A small contrastive image-text model, trained from scratch.
Model: 1.83M parameters, encoder norm batchnorm, encoder activation hardswish, encoder depths [3, 6, 3], encoder widths [32, 48, 72], text encoder width 128, text encoder layers 6, text encoder norm layernorm, text encoder activation swiglu.
Training: muon at rate 0.003, 4400 steps, batches of 128.
Data: trained on photos of plants and fungi (iNaturalist), 90422 training examples, 6.2 epochs.
Rows from block 3 of the image encoder, named by matrix and row number. Each number is 500 + 40 x the weight over its row's rms, rounded and kept within 0 to 999. All counts start at 0. Numbers have three digits each. After the name is the row's rms in percent of the matrix's.
# convs0: expand pointwise conv (encoder.blocks.3.convs.0.weight, 128x32x1x1), inputs 0-31
convs0.0 126:466494494461478490522523529533486489591421539467548550478451553470487520449447492480455545434464
convs0.1 103:392434493520490502469548464514518503456490446473521511531501486472471538521515529550563540404495
convs0.2 118:496527542427497503491510517467502520516520519498531529590497504572442459442499599538534449456501
convs0.3 124:515475512489483486433567510422499418504453478464433546438461459509510530556540487542547505510503
convs0.4 140:528462557529536455467492465530486518440507462508579523516473480456542496461430497535550510578567
convs0.5 081:498413531506498522448515546523455497439478559541481458486513496525431489522508531416511575469546
convs0.6 077:508457503500538517531491412511501492538495418510459511402434508468481468499462515436507571465491
convs0.7 080:441563415465524523532489553482482513565477453501497541481447594485525523518460527453480515461517
convs0.8 089:504511483461517497597464558419474492460438510546457548587441525506487521488513521506515461526512
convs0.9 075:472552472516609454505490524595513523499544476469554504480531591480547456508480506507467493501506
convs0.10 093:450478520474462468508510523570485466517463546580523481488450486516506515434507571600489547493540
convs0.11 120:494490569404495578519478522552519487491496500394533511477494454489455506575462486465510513513515
convs0.12 119:595473506434528454479481451483489484607477474536483501472462552519470522556461467510518499517552
convs0.13 097:468523489508471504579506513544457461543541445551547486429451486569526572443492502490452524498474
convs0.14 106:519496472492495471604522538461471507448452524506483498616455533527438534496495476491489438494532
convs0.15 122:500456459515513604440476505482590490481468474488534516500481557431497498497510514541408511533489
convs0.16 109:443463463451450551489551453511478484446534516487473532518431462442455536441479467469498444456534
convs0.17 094:502486508506520474451568493542492461474459478443474445495473488412441444504559451572496492463544
convs0.18 117:488469563500516499546476502493565406506418452531443521531488460506520559492445547491475480445478
convs0.19 080:526478499548510475464514454477573469561445476499459491462469526587530496417528496472534568507538
convs0.20 098:515507478461523479480509493483528438501443529497583528536522449548472547438558561566517456546460
convs0.21 084:518534521509458397557489490523495520469508509469498564452550437496461582515490523497539465426492
convs0.22 114:490505468481486479524469525441480530482445510456536445450527521443509447460467469399474491588487
convs0.23 095:425414544514456533482471494531529525477508530499522507481441457459573586507472512494447475459467
convs0.24 106:414448489537429506522479489470526408459509463488507474496557467448535523490532469504583527526513
convs0.25 070:531480496486549502501521544480412538485517538553458561465481427502476487448487450500418508522569
convs0.26 081:537483499523508495585422529425477464488504556431485560497455424487474469494454492465507468495464
convs0.27 106:469490444490525464469488497512497477553509534495509516442413432521564483537508427465543411492478
convs0.28 120:498550440452530457516515546493489492528520484534486526502414476464618518463512515474450543455539
convs0.29 103:533556564528521468490494485490561475510429488598505546473446551480514474492529501488471538468417
convs0.30 082:445417501494516493519556515528453544466435546564482484532510488541401469471517489457514542463496
convs0.31 100:500489498403502466476492473568544530528541534474519552496408455512456547493461448451521472535476
convs0.32 066:471529517589478454433545578511462499493470520496501447509536458541533483460478583556475527484524
convs0.33 100:485517458495496439465437498466542464450521468517574506504465544508471466428572510415524525460486
convs0.34 104:509462430485523498531475489535443491392470490499540574513513487445558556508504572524486486532478
convs0.35 114:507481535486488504425583519457485431493418499491457557441478458463489499540545453537553511485491
convs0.36 110:539529449510525530509547528560440465517479486525575509501464420463456559530483499542464555457548
convs0.37 098:496521568603504516451539478489527510566527523528527464466462518539479567462480508539529532545570
convs0.38 076:545490463445549510469456498568498508529491515510437498463435509468492437539441491449484551559568
convs0.39 100:481519466526490424496469495536519488541506529526535539448430422512576494510486419485538447448484
convs0.40 082:482553439528516458507439499522471468488504417434554438526559486488532549442500476552480456498511
convs0.41 082:499531556474489485503564466572504421450471468530540485556469520492433555501517593537495495495502
convs0.42 102:438530504513436458557487559486467477558559579433529449484544512519477507498513480529469559462500
convs0.43 081:456572474519510452501458541544475499524513465465458425484441436507572492453527544466459536483463
convs0.44 107:460526454511527544540498446467500503450496464456502477462416471515462501453515525582592458465491
convs0.45 132:548429487538488523526551502461508520455514523444536472431463500460491544535607528550501466473528
convs0.46 129:596438470464524445457480484498488467575479451514491501482484540555432515524432486556506499504533
convs0.47 068:507522489465455490421430512519482476461539549486487529572558536532457516460482459423436496527471
convs0.48 117:482523485592520504484529479506507540459493494541524505502440504447484487520401442439454418472502
convs0.49 074:455540546526532545503490508530482484499439401502491411473476574544532521563512492497454511464473
convs0.50 098:447473505506498461452512509470407482497485495517478494463474498555465586554585485477527454517569
convs0.51 086:485505477476508486473430489512530508418473508512549536452449487436443453502487515522533384516467
convs0.52 077:498469502417491472432451537506526485491471422542517486522447588545474546509456557510536474498475
convs0.53 127:476442536461517535585538438487445472513484427459499542481554474446552540484495499525472451515457
convs0.54 115:482542535569447523447573449436550446532481453516430505471463510526452473503472488468509540520526
convs0.55 088:413536543516429517502517554424534509427486459461504507446582498496532533487523524534491471474488
convs0.56 124:517551461570471524489569539535568437560437541475557468495546475482475501501486489491556484484451
convs0.57 114:456546514551473503438478500485465567459473469493529430525511445488540491518451453477532536418438
convs0.58 095:457503491466453523486516468508441502527477495526538476515477497527487511425478564482492450623421
convs0.59 137:479515556533518512520524549514455506465487475459589540485426550550466463569436488513461459491463
convs0.60 081:548559521542480476529520535478503488461519504519506504456474458483469484542590480494474377474435
convs0.61 099:477525484467492556504482498547446517445486506557519425526507482476507492447449533448381483525465
convs0.62 097:484453513525601431486462535459465504478461540491524488456517485492475579512518502411450547494521
convs0.63 068:534556531515470482505530399461497499533512538513482422487420512502450530462465473525524451434533
convs0.64 137:437469471539531496467561526533493493447501462516524499460486452593515530500450576513425513523450
convs0.65 095:487506438499523526457538464480511499435497442478546456409542516442489556548465443493510536448474
convs0.66 091:434491551552496479535537487504485437470458494548484533522447464482426498443593562499489493500461
convs0.67 094:454485526527621464504603496476487504490520490457507460475480498500490554466455465499496427529464
convs0.68 092:503509496459480460521524389489464477486493477508533495521418537502469510448488495467547551559591
convs0.69 103:594467455508496517489497487448572514444527463505531492550485466540475547507559468491519399507475
convs0.70 081:488515498436506491542511504608443516492447433523476450469466493546589481472498521502486490533558
convs0.71 116:489478531498568454468587489478482584494467474489546505497502499452517499447451430576482468538472
convs0.72 089:422492487531518441476574567478441557533554530500533569472522490506474499465504568482492472495550
convs0.73 078:507472467502416485439473533524494466467461587506517451446483549528487452532538523500519592469493
convs0.74 127:437455468545442520514505467539507477410491450545498496468497553462459539533464475441475427477473
convs0.75 085:493440569457522583459500512514601478462476481490489446541467490503461485548515475487442562499513
convs0.76 136:495482513522537490495547499463478531467493534481550469549401430538494453452518503447536591537519
convs0.77 078:531490482488482473523514508516508487417568541555532495435418533536443427495525543539560501494481
convs0.78 078:527502563477535512571525490465419569505595501553545530500466517509537446534469485488495471549499
convs0.79 094:545504526478532514503494474547542480510521543526479474422398474547479466468442446419455507486518
convs0.80 066:478458525540535490468487520487464464531553523489566547500504515627515583497523480531459452491524
convs0.81 061:505496514541538416456503471447515571485558475545520416526536541578478483491469477507555482471502
convs0.82 096:500494543470516473544494442516487425531499473519505475459491532580536495449448411492510574474443
convs0.83 102:493480460435573571508462501437470451523516468509560470530447497498466432510549476487439498551478
convs0.84 106:556532409418535522511467462508491510432543496472565522511562461458508533476498487507550459465470
convs0.85 142:477490431441523498455529524529602549569477515487463482470467576478498513487475549515491444464471
convs0.86 099:492456476445488560495496442527502466473516464447531501490364547486498503494517481489418491482541
convs0.87 064:451536561562465535481487519500502482523520489465517502641472482502495506450548464528486432518521
convs0.88 078:492506550492568471543449558501429432437497566497474494567503550502501505465487487438513535539464
convs0.89 072:565503533474451539420577467483490473456529472503531480448499486431512494529563518490533531465426
convs0.90 100:487501489487517483422480460504485475545514493506471577595542547486451548480462419449444491493489
convs0.91 080:478546436474467507553543435531490508475525450437482489511435496476449511492462522576567469440486
convs0.92 110:512443427577523447524501493495493440528499484541492549485465538463531537439546421476465459484464
convs0.93 087:459525604554539508447445513469479544517452432461501546518506547480458481444534490530457496528501
convs0.94 081:492473529449549518478472505446469491509480541440529469557445466514536522520500507481469637464506
convs0.95 086:570456522546546518485548488532458517522515461536475573463471466493501423486478535490467397503468
convs0.96 112:600470497467450497491492557446536540503510464533524500549492515549455510448425514486571445483497
convs0.97 066:485526450468530523504474453484470451438496432470532494363521501476503514464524464499445486497453
convs0.98 098:500490554580494572512559543494524516436493541456525508431454531443521518454451472463540474498470
convs0.99 139:483541528448570454535518503517558530477549498585553501522516560471531533575490557477499492493553
convs0.100 105:488402525505478525476406536535490484494519468545452507453508467439540573522452548519489531480472
convs0.101 105:475459515513448570449487566460535475521521508502514529489415522476533570533494526520414447495465
convs0.102 113:446484511510472506434513524449577461437460523468529447440535490461513491455500468467572521504432
convs0.103 128:497419537518554526475490461473443507473458534484448461500543538479475563512560563437518517566507
convs0.104 097:505505476480464462510553616464517414458508489451455526458457448509542487472520462484488464482546
convs0.105 088:498470407495519536456454573469448519460549528500519527435513567524498460432511469512486467536533
convs0.106 103:482479498520498504481504529446581492458553498544429375495478485517462515483469481442529483456537
convs0.107 097:505393482481439518545427611460484491522479452458492516451459513457489524487507521493513520510498
convs0.108 085:526506591548590456466559532509472553470479460508514457503527503501484519447534438524439455500494
convs0.109 089:435555521492547465505471460583514472470426519597483541484518504512490484543524472559469459518530
convs0.110 090:502574504491443518413463481517510425467495422457505523447471473485496488451586505507481521468474
convs0.111 119:580477464487502508515505555530470621461457511503470503482444489489486535448516410501520482486459
convs0.112 099:522533452491494466554547608442478477523463526541536459534440501530495537466473502550434530481480
convs0.113 107:481447522512589443520469524570534467456520524592479494478500468492493438562500567511525482501482
convs0.114 112:465505475467539456469497489451424511514477454480525442515520451474429410494574488529556474531502
convs0.115 081:573543475420500561571516516568518516479556528495510468497523535443474410474498483498476490521466
convs0.116 084:538446485452508448461533517553567481496513511498498476466412534531500461558535476547585509449482
convs0.117 101:466474534441572500501559534482501528504601522493537524453522473491520471447487473581512443529456
convs0.118 088:469492501478456492517559544509502468456466405482483515460437458470584475489568484531476507527569
convs0.119 093:467487489496563478525546502451486551494457567496496473551471531544387478492487465502533461547566
convs0.120 093:471553456534531525568493505457461518467488444455518431459460450451465556490489542551555468461485
convs0.121 116:530471481538459494474497476485518434506474470562598474461570438495486481528519473567474489577489
convs0.122 126:463522503566528454459476530414477456503546482447556559490488590509513491464453515487495454551502
convs0.123 088:540460455475475500530494457473445481461492484490605545524512498512459555560544512575458467464544
convs0.124 095:489478468486501497422505510561412453519529515451468524592554518470437535493464478465460482536502
convs0.125 115:500587490483515499564462474475489489473470423458452460468458490497468529464495522544530432426445
convs0.126 087:426449506490541456504520552522471531510413595519512514504487481531428471478493509445496539506561
convs0.127 078:456516509527483514508578515458457470509580496470483514507534565501610473561466501509520564531518