Rows from block 2 of the image encoder, named by matrix and row number. Each number is 128 + 32 x the weight over its row's rms, rounded and kept within 0 to 255. All counts start at 0. Numbers have three digits each. After the name is the row's rms in percent of the matrix's.
# convs2: project pointwise conv (encoder.blocks.2.convs.2.weight, 32x128x1x1), inputs 0-127
convs2.0 100:131200148089084115129123111124098131097198139118121097097128110109087099089169157151142118113120099108153159119129159123120180171151162178165181106160148126133115091124102133142110116123102125077080156099125132112065251073120102116126090082159111118158161118109124144120135215178107138165110135115083090154130177136130143142044084120103116152116111129185171120161163096073125093152105
convs2.1 100:163088135157098133134119140154174149115155106122121154166129081117114139035102120135140114160078123137122145094129091174139175118170139195094140126146126113149172179158145127062081110138103172127171187137142156133097124097112071085084193074152123097165103087127119142080089167114096132090090118118118115175067104093183104084126131135177134116157164139117129113123082125136142230154167
convs2.2 097:169176119205128114155145112139096181123115104120181138131123066148096113125178113087089093200159165119144167140110122123114141131115159130115096170126141165177185113087092134089095135128151168189109144122144075093123101125155156179091108186105125080135146122191132122097187117163133101138101165138054109096123173175099026160122135144113156135122127105168119143104128129132067177097132
convs2.3 098:094178125139124136172144110140093106109120180119223155056162101111101111126144123101127157172111107131171159154169170129139088121171147162052107088142144144122181110157104135140102134156190122097198104147159080107157130092151130080147106128175113133120149088134062140137065161171127059137146114116098137128123097102153089151107100133113198148132110122166191132105160172149107109055143
convs2.4 103:116142121151167107114077116100084138145102123135103114124094126155148184245119197133163111086106106138122088139125142198091086174142169179135103154116133119149097118146135095111133130155058111195132163137118164120149085100110072149094176175131128127085089187111149204079126146167171163142181137082121125110117159104138090138118132127122091123107126176099173133105072076133128156146103
convs2.5 105:124069120121154116140116138131134148142122160155135112151171064156119150077102139094128147101126106136181087131150091123112085138154125150135134158145129113165165124135102169130142132151255087138124110216166169075157120074148097147139148166147153089134114122206108154126119108168123147133139140148090124128125168123075044130050122155119136113090127143179173105139134182082114155143120
convs2.6 101:087179125185087108076123055164141126160094178145182142209115143077151133134144139131115095157121162087170144102157105090126155149132128147126156107124138150069165071111141144121145152118078080048123160155126111101195128135104131098146127138152152152118146087140090190103158100145085124135161131102176153117176169103148100071153094099166133105176086136181164145094141087173105082141107
convs2.7 096:157156094175119094106138121160159186158097150104171122109178182135165130163125173048121083179140117105127143123108134100148136127157119160055131088157159148173176131113112125095115127102194182161127125147165148148125119145151117080166122107161102164150154126170096184131129124102185108132097129120156129153148099117121094177121138153131201144159149134203154115110092095141185164019117
convs2.8 106:108255138151126154159119080091150104137176133074131139121090117165108145100162101145141133108130137181170150141125092144112153180123151129072150077095129157140106119105109129132129118117143144172127127124108155102113138144139174118124099120135079154152149190150161072111199112089124132131075131125123166079114150105147113108145100169179165147143054086087105165169185114192084138115130
convs2.9 097:118120041160125143097106127171119134159108101113131134147142132060151124129103135151144101155117156145133135085126176183123117139071124080219133136137129121166108075109110128098113147150119151122151117153161123106123118185111115138156120103114119126141080121165115104161087113136162065136182100153114056087181111192122077147090117112139163171121107163205121143117164084098013171126087
convs2.10 093:135122177156077112082141145174117132125147152129144139143156117095146117074149069074159140107121145133126149097149132185120107115099083114147077135104132162103083146119101140166107099128169140098175109111113069125081206124130121144088092085100188124146158053142104068152199135128120174146056128131116148148086120106166188166154152095105156144134118152196138077114098147193155191130110
convs2.11 094:123099089061141130095149122144184155128005064158131129129114133131077141201093108088084105108058135147120096138139151156134076095118121150106111127115149156103141144126160131136096123116087107085154145136133163150172082117108156067134180177118154144128118164101169123142144037125101123133132149110130113098110109161154144135106147140146168126117072118119105111079024147124156081147167
convs2.12 098:075140104141146157178115096120114095133059135126185100083120083136128112059084158124103161063119153141114127122167136097107141110081098157144109066153146130167213131135125103094110122143188091065155136120107140142121146137143115119113080130154103157094076099147141159123081148120101166133085161114134113111192111146091114103116154108065181201095159109136052096089125149119105095154192
convs2.13 100:141184123095147158139141195149114119111070091160068172151163159119131103183175104044075120092097156122086083154050158114089084127094100157078113150094143085115075123140110141184161129116146116143132159116142179172093093148131103127137069107182110102113100156083108103070070132078122144130105136110125123125075122116128147151169139115133150122089145150076098146124065159171099121116134
convs2.14 103:106196158118119112152127074084096142155180151118098119104096167130119121064163066082133123106139109165149146105093112151105176182097122095099137094134142169094108148153069110105146122130082148168104102077124128085136169149135166160139074122140027131147139126124134094158128134126130110106118119125107151145129163112168108143181088144064139148180175080051068190138149095168113091163091
convs2.15 099:117093161113118112136159164136161164124088095097097141084126103162109091000175113076096163201129133125175141103155132151151065202144135124114111126140114175088132111108102139127095068113096123108219118144146103136167087107131169115114125105115099138129147147150131167109127121092121091115162120126113152144040163081158099163151116127145180191085137144100136128123131127152169131098105
convs2.16 106:139134171131122167152109101110162161125163126083128152196134120133186110138164120146157152155146168189142149111132099128159138097138120090172133081101104123083108124119153146046127124159188126171086153170141137070131137127165190163144196070120138079108103149164183135160171124099105137154099146123106138104183113120098173077124153205122150052147109089151101113128145093172144136179189
convs2.17 097:159092216095113158090057099145095137102098074084052153144069145168114110101129129124102092098148088168123133143100061147138137076165086149131160161109141095144139157120149165080166083126091149177127092146128161165140082107112104119117126153111144105152150166116125130126138149133118180097111104128073138139067178103165172121155158106141106151151180144077126173163079162120205134131085
convs2.18 098:128070144150121108106091110143049114158133062089122145103137165151113123072068109174120056115129146147173126149129140134097075118065137173110186145131099130055179171141107135120112080119117106182146114117117054118109077147116148162137114093131099099104122233145160140179126091129127116102131136113131122134109117142126170178048152154159099142107119125123153093107167160142168080151102
convs2.19 102:228115158134110068136110139101092136102092196189117090128120177219112131242124165069106088131119140104100152091089084168133094158166114168140129140131138150110121155138115119120138127094085140137163139132136072165132182150094113160118136167130142101105092139093104167099100107138108098110126121132167086141135173131125091123105114119095138136178113144125207115094110124114147121051092
convs2.20 098:117125133161149160152120119103136079122206224110197078076179145169176140100113123166129140130191132120145133130117124086130157147116157132078122080145159109161034101103128080095119132122208100123208130101143097145137087133126172156124168115131105125140129155139124163094123163115154120148120129152110120125086080104135138115162162123066114125131135195191154078120149132129166148136195
convs2.21 103:165091121117158116151147120108073108169095089117152189123117150118135127142125129065148063203142129133166143138096126038131082143074130121137153127114128135105102137129110134153132096163124176184140085167127138109108107124121141151123014053148125104146105171143091075141115042162120109108138143120138135144079113059164110156049116133122198146139137135097159119102097111143123092101149
convs2.22 099:176139139149098124130145087098117137130132122089138132124141124159118173176128139125116041211129165132125121173140123036133170062112144105131113132112113181155137129160140133111141147132100067118142160156099140101100137103050133133150105080131133145128153094111152149180168110122175082129136200089119086117189112104163079138090075086215177149141119165091175102131084111135077132137150
convs2.23 100:109115103156136108115144126171124137091132179157105125150100177162150159132071074150133146149106174120094085142159135039127167153135132117096209110106120134059134091117093095125156135149120108172087059138133092137093163161138194135092143147178133164182106140135119172133063136123105126142176128107137099100165046145121095123049152114106186144127085103181126136148137086142096105080148
convs2.24 099:138056057149074101144064107141147071167077091080134145124154168141148158161157106124148092071113089078167152152164155176121129079074091131113111149139123136113106126135142098175119127128139191138110163167102121154145164123137123158144118134159172150130127102136107151112087147063082136113122068158181087150177136127193186090143177084133117099136092140137164160104095118050109134141157
convs2.25 105:181232145147161176149108134160147134103210212179121143111150158121166162136158139176122069126130149151122190181116109126138105105113125129126154101145154115132171140149166161092107138147129143085131173136127087164127108130150138109122205119169116162105102156159130102105050160132145158106121102098110142128174057117099186111136163110104084134197127134178098102105113098134078163138151
convs2.26 103:197093153157156102117139121082115124113157132164164113086105064178127136182070177127128073146149117153151095059130133146118153119124120118118153153147169127147177148107155127150126111110165151210112113156093129049170142144166107079108069105087100083125099169122132067140165100150118123135130153145154134170223167186096112113133137088139125124147087086193105163111179144095119128130106
convs2.27 103:184163163139129101119168114144120158142112188163156137099143167170121120146081150053126056065158119133131103157121127143085147107132115171116148119141139108165128126121136062152155161116165133106136144094129134067139087171153123155159117138117060077159140197128119116154149102117100096107124109105120129144238181183166131109128077105135164148165145080157077132140091074091188172127105
convs2.28 105:156131108089142124168146086140122110142138062123058150098095152170117106108160160123162160100186098147087146115118146138128162153134134109144119113124146107079133141135132144105160134127000116185060130122147135148125101097120036127110150120158123172132132143103118121091046166140137177136103126132116148166081124097120145118129154064105067144145136160072163129177143063128132104125123
convs2.29 099:127050161075137146118174098121143088105103149157127121070140172154134131129148173098101137063112150140101100089122116085154100118083125069069141060165164114166143136151111119093160115139110093139119119168112149126134103155077108068154164165064110138157158092112083093180129112129115106140096129152148146100171144053130112146138133119118134214104143110111017190115108113106140109147107
convs2.30 097:119154205136175119142113161115122110105122157124204107169146178144142104212128119153087103179130090175132141171137090118187183156105140151211173092142131121056145114106115086128168114101230101115167140100168138112124117086110117126084169122167092126113150162141159095167162081142154174133126134151153120093134113158153163128166127196107146150119153151158112084153131162118109111131096
convs2.31 092:190110120128110121135087178175133135142113103134154146132151069157130114128125138134131120162105148129104141113164100142108069166136169168106090163149106135156101140102108170147064161137146121124146109111130044151110127131131121098145096111112140156094116157029160124086088119111108097112168104128116148115109214168036102164086117108103223103169076140109155089108145211128105150097104