A small contrastive image-text model, trained from scratch: text encoder layers 6.
Rows from block 9 of the image encoder, named by matrix and row number. Each number is 500 + 40 x the weight over its row's rms, rounded and kept within 0 to 999. All counts start at 0. Numbers have three digits each.
# convs0: expand pointwise conv (encoder.blocks.9.convs.0.weight, 192x48x1x1), inputs 0-47
convs0.8:538552468554464475518487491494570530476513451444515503537498454471554522465508443593511486442496503463478544491464461480577483438476520603513521
convs0.9:428522475476486498556451479547517475442534494446526530473458433496495496503539447570503553447550487509531459511513447468512486621517480547458523
convs0.10:544549531548411552496480452565487551542485458469580499548546431433480497535496517553522542522490455471523479503518526524463531563491465534477457
convs0.11:562436460515525502496527465458546491498535517456509519465476597496509463577554437556497473530569476439525411520499463463544526480518484483509539
convs0.12:463532562522510521465499511462530555467528451557472516503540544544522469494495577524486571540580471555593500438479459471489484490527556509553536
convs0.13:453433475488493486527597486523519492469511460439517525524588468454503547462535462502433452425535511529454508517512528567554485535519570501524489
convs0.14:543503451520541552541479430496429482515512467472465547512457485464492515483490521544465506535536445543501456635464497503530474478486446574543517
convs0.15:570497497486492470517442517443461517467551452414518493448492435512508488444598446559470507452514469568503506530477547490468475452511489563520515
convs0.16:485577525513589494535479542512536484557493525520458493492391505486520505496514479559409463440499474513548544529473507533455503504404515509525471
convs0.17:496526493519538516487538557501557403538568433453519483511447489508428516517495502487592501487506523473555419446469478489507506463511455488423516
convs0.18:432499499499501489429400516517527527463466494500439508456450563493563479501427533486464517507456460533535445588510505506511434468502517541557493
convs0.19:568513569429504466538508464576509454492496487478447523532567444488439467470510473569492451528469528447466486514520431537473479497543541503515429
convs0.20:487494525468473478515513514522592454454493526404495560498540539395470540541472474534561440530455500458485530531444540489483459550487497524472474
convs0.21:566499568508502422461502490463482477464512492498453593470543451565522458523499511550418433502493505485453498452466452516483445536458453525519461
convs0.22:544466456482522523462508511526497516444447469487518418534483556516507429546519499500461500585562492408518532552526483440550473491516572463462509
convs0.23:502438460471517485582542505484477435520477490489524528531486464540475506474598521511517534583502552455512468524426564469497403523498517509552502
convs0.24:509544517471483530548466581479494469517514482447481424531535467469582492539491470452520497552571613482513474518532507510440574522460496489483514
convs0.25:549468503497514526468608554416444501427460528450525520512519518428503499494535460528480507543534475495451484477543468498501496565463573470557480
convs0.26:476527534548525487542480504466568437529498434528438556583494516469540488542541444467514561488570517526588473506479439517529465526529485525466516
convs0.27:488513511510510491496520488433564390582436534527491427587515513498474487553568516531470423511503474547463522540499488527520529498490469535538491
convs0.28:531521448520589450477520519424545514496485483485480516505477479557484524557462508506541481444531588506486515413576501453520520534494525542584498
convs0.29:545443494522405505523552436540472488427504468465486512436516501547477528515432494532462520492483508535504518528552497539505504579444533601516476
convs0.30:502489546538441457474520456458487509463490467484504423497555583464512418543538506474513525505477434486559609478475474563473477533485505531464493
convs0.31:483518409557541554459502438488506569520474439436443455500554423513505534508501489482515455451482568489557502476538508514474469473473458541550524
convs0.32:477549504474527499577404487525492476514529471440519477599457552527519496479520481455517487522450529536490498546544557508489433449522516535519592
convs0.152:463498543482464433526524512424504505573493504431517557474461459466492498539412479476575487494506529535513517536510492561457558499510560507477409
convs0.153:514548458448473542562496525497477472456491547475503576507513547469512490596507545475486541472563553495540501480520503587545477512443560433537481
convs0.154:532558551511515515501467451446552449599459520419551505548499432520468501489528519535592458489526446507541550460468507499549488481528486489518525
convs0.155:455562422511512535520532481492431503477587549461470469519494526578464540508507515564534499537532426554509522447531491544479469435514508475560500
convs0.156:514558461531511517568498477441581480525513460422510493506528493454560511428463447555495475510451557446477498492494523504568485453476521581520538
convs0.157:519509501460466513525456479464543602524476519493499465446502446506543558643499499508486554533524471502509504487569501547559481465474545488541494
convs0.158:515505498520500453487497516461487463447492503501539497510481536489532522538486472527474603403466630539503497430516519503498546539555547549524542
convs0.159:531489571413517449470506480422499514528566438480466480542568499449548494513560476563442535454510462483513485479477492530514506480466514559546441
convs0.160:460411437504542515500501491536526535484555476443501464565525507510570517486497473499479505437440486409466478587506508486550485523568476545528536
convs0.161:547442557463597477446555490469485512553513572502540465508505577535484492488488518504508492496542477449464500570547453484452499548558483428501473
convs0.162:505517552544486486492486491591562526495573464447464490559492547566553525561536505493466583495475469559511510469493461503547480481536511421501548
convs0.163:536508533443520429462472517487404541536505497541505517452515516440502454482576516518539583490387521485488491475531495488466458467442472475494472
convs0.164:438554475507490493510509532434475470449530511483556536487536584499540548436504490537452438508439571500495458575490453503494535508441549529441494
convs0.165:475507504531576439512529466536474529532494495479512499508511483529586510553450572468488415501482553480508521401490477458461563530458491549491435
convs0.166:465526542540521485496520464418479531549483511479520476547444586507512535466491524455465456492468513480548620548525533494502437460424512510478467
convs0.167:583512611459507490488519507490474472489481453443369481488519446487558434509479497526495500521494522464504477505408458515477512464510521495530473
convs0.168:569469490489505500491536605527474503543518565469458516493553462442465534585546472485500522434450519496562492507531508549484522470432529524492566
convs0.169:525520523543508505450422501497499503558483468460496537423457560445445528539530513508490583509431497475454498543505520485536565586514546444474490
convs0.170:549430464490506491592548565533482529562501466464533489517483484563441466501466516477458518486433478531459519567434505487485509452437486556546516
convs0.171:512455569501569577408485548583472503524472491545419440555529486490481475548545507528488499471499502414463505492551496478501488487475485469511462
convs0.172:471451546462418459502458552454489446516443422543529517465472448530465464499521518520560486448472552423532504506521501470522481521445459519490574
convs0.173:544478485502483459480577493531516476476526448460506502494584442490529508476525483605440448474535519477437478492448548538497498516490597489559470
convs0.174:517491542485414473577525491518576494446468467488502461582481452513500431501540436444498459539482412508496464463546505456530470489528531509468528
convs0.175:501442456497507473518540499501541445544478505460449523533433495466563548521537466456475552532439489449556482410494583472482565546537485520493506
convs0.176:496437514457557449501448431524504519526515559476555445428539547498458511488532542477531539483505523482522432450512557485529487486541475564408482
convs0.177:554539417543546527439457453496515528496537496488474502486556514511531537440479482464482516457466548496562502507483508479566451527484476542570388
convs0.178:526525554468511466578499512437581484424557512453458490523504540486492505551565547484522469561478499529454533564524522502455408470530524509518506
convs0.179:559489447460518553467560542475490463585505397525515457503481516487510480522396515513447445479471515505553484489469479496449570541498502535482468
convs0.180:462501532511438538525523495380525518547575509474500468542525518587514520472435515491481455463489473537486510486481482479523570561470549468568471
convs0.181:532475504503507513574447488466500488471473536404457472536452465484449483508551489457478496550536510471584481468545515520471594497496535493575570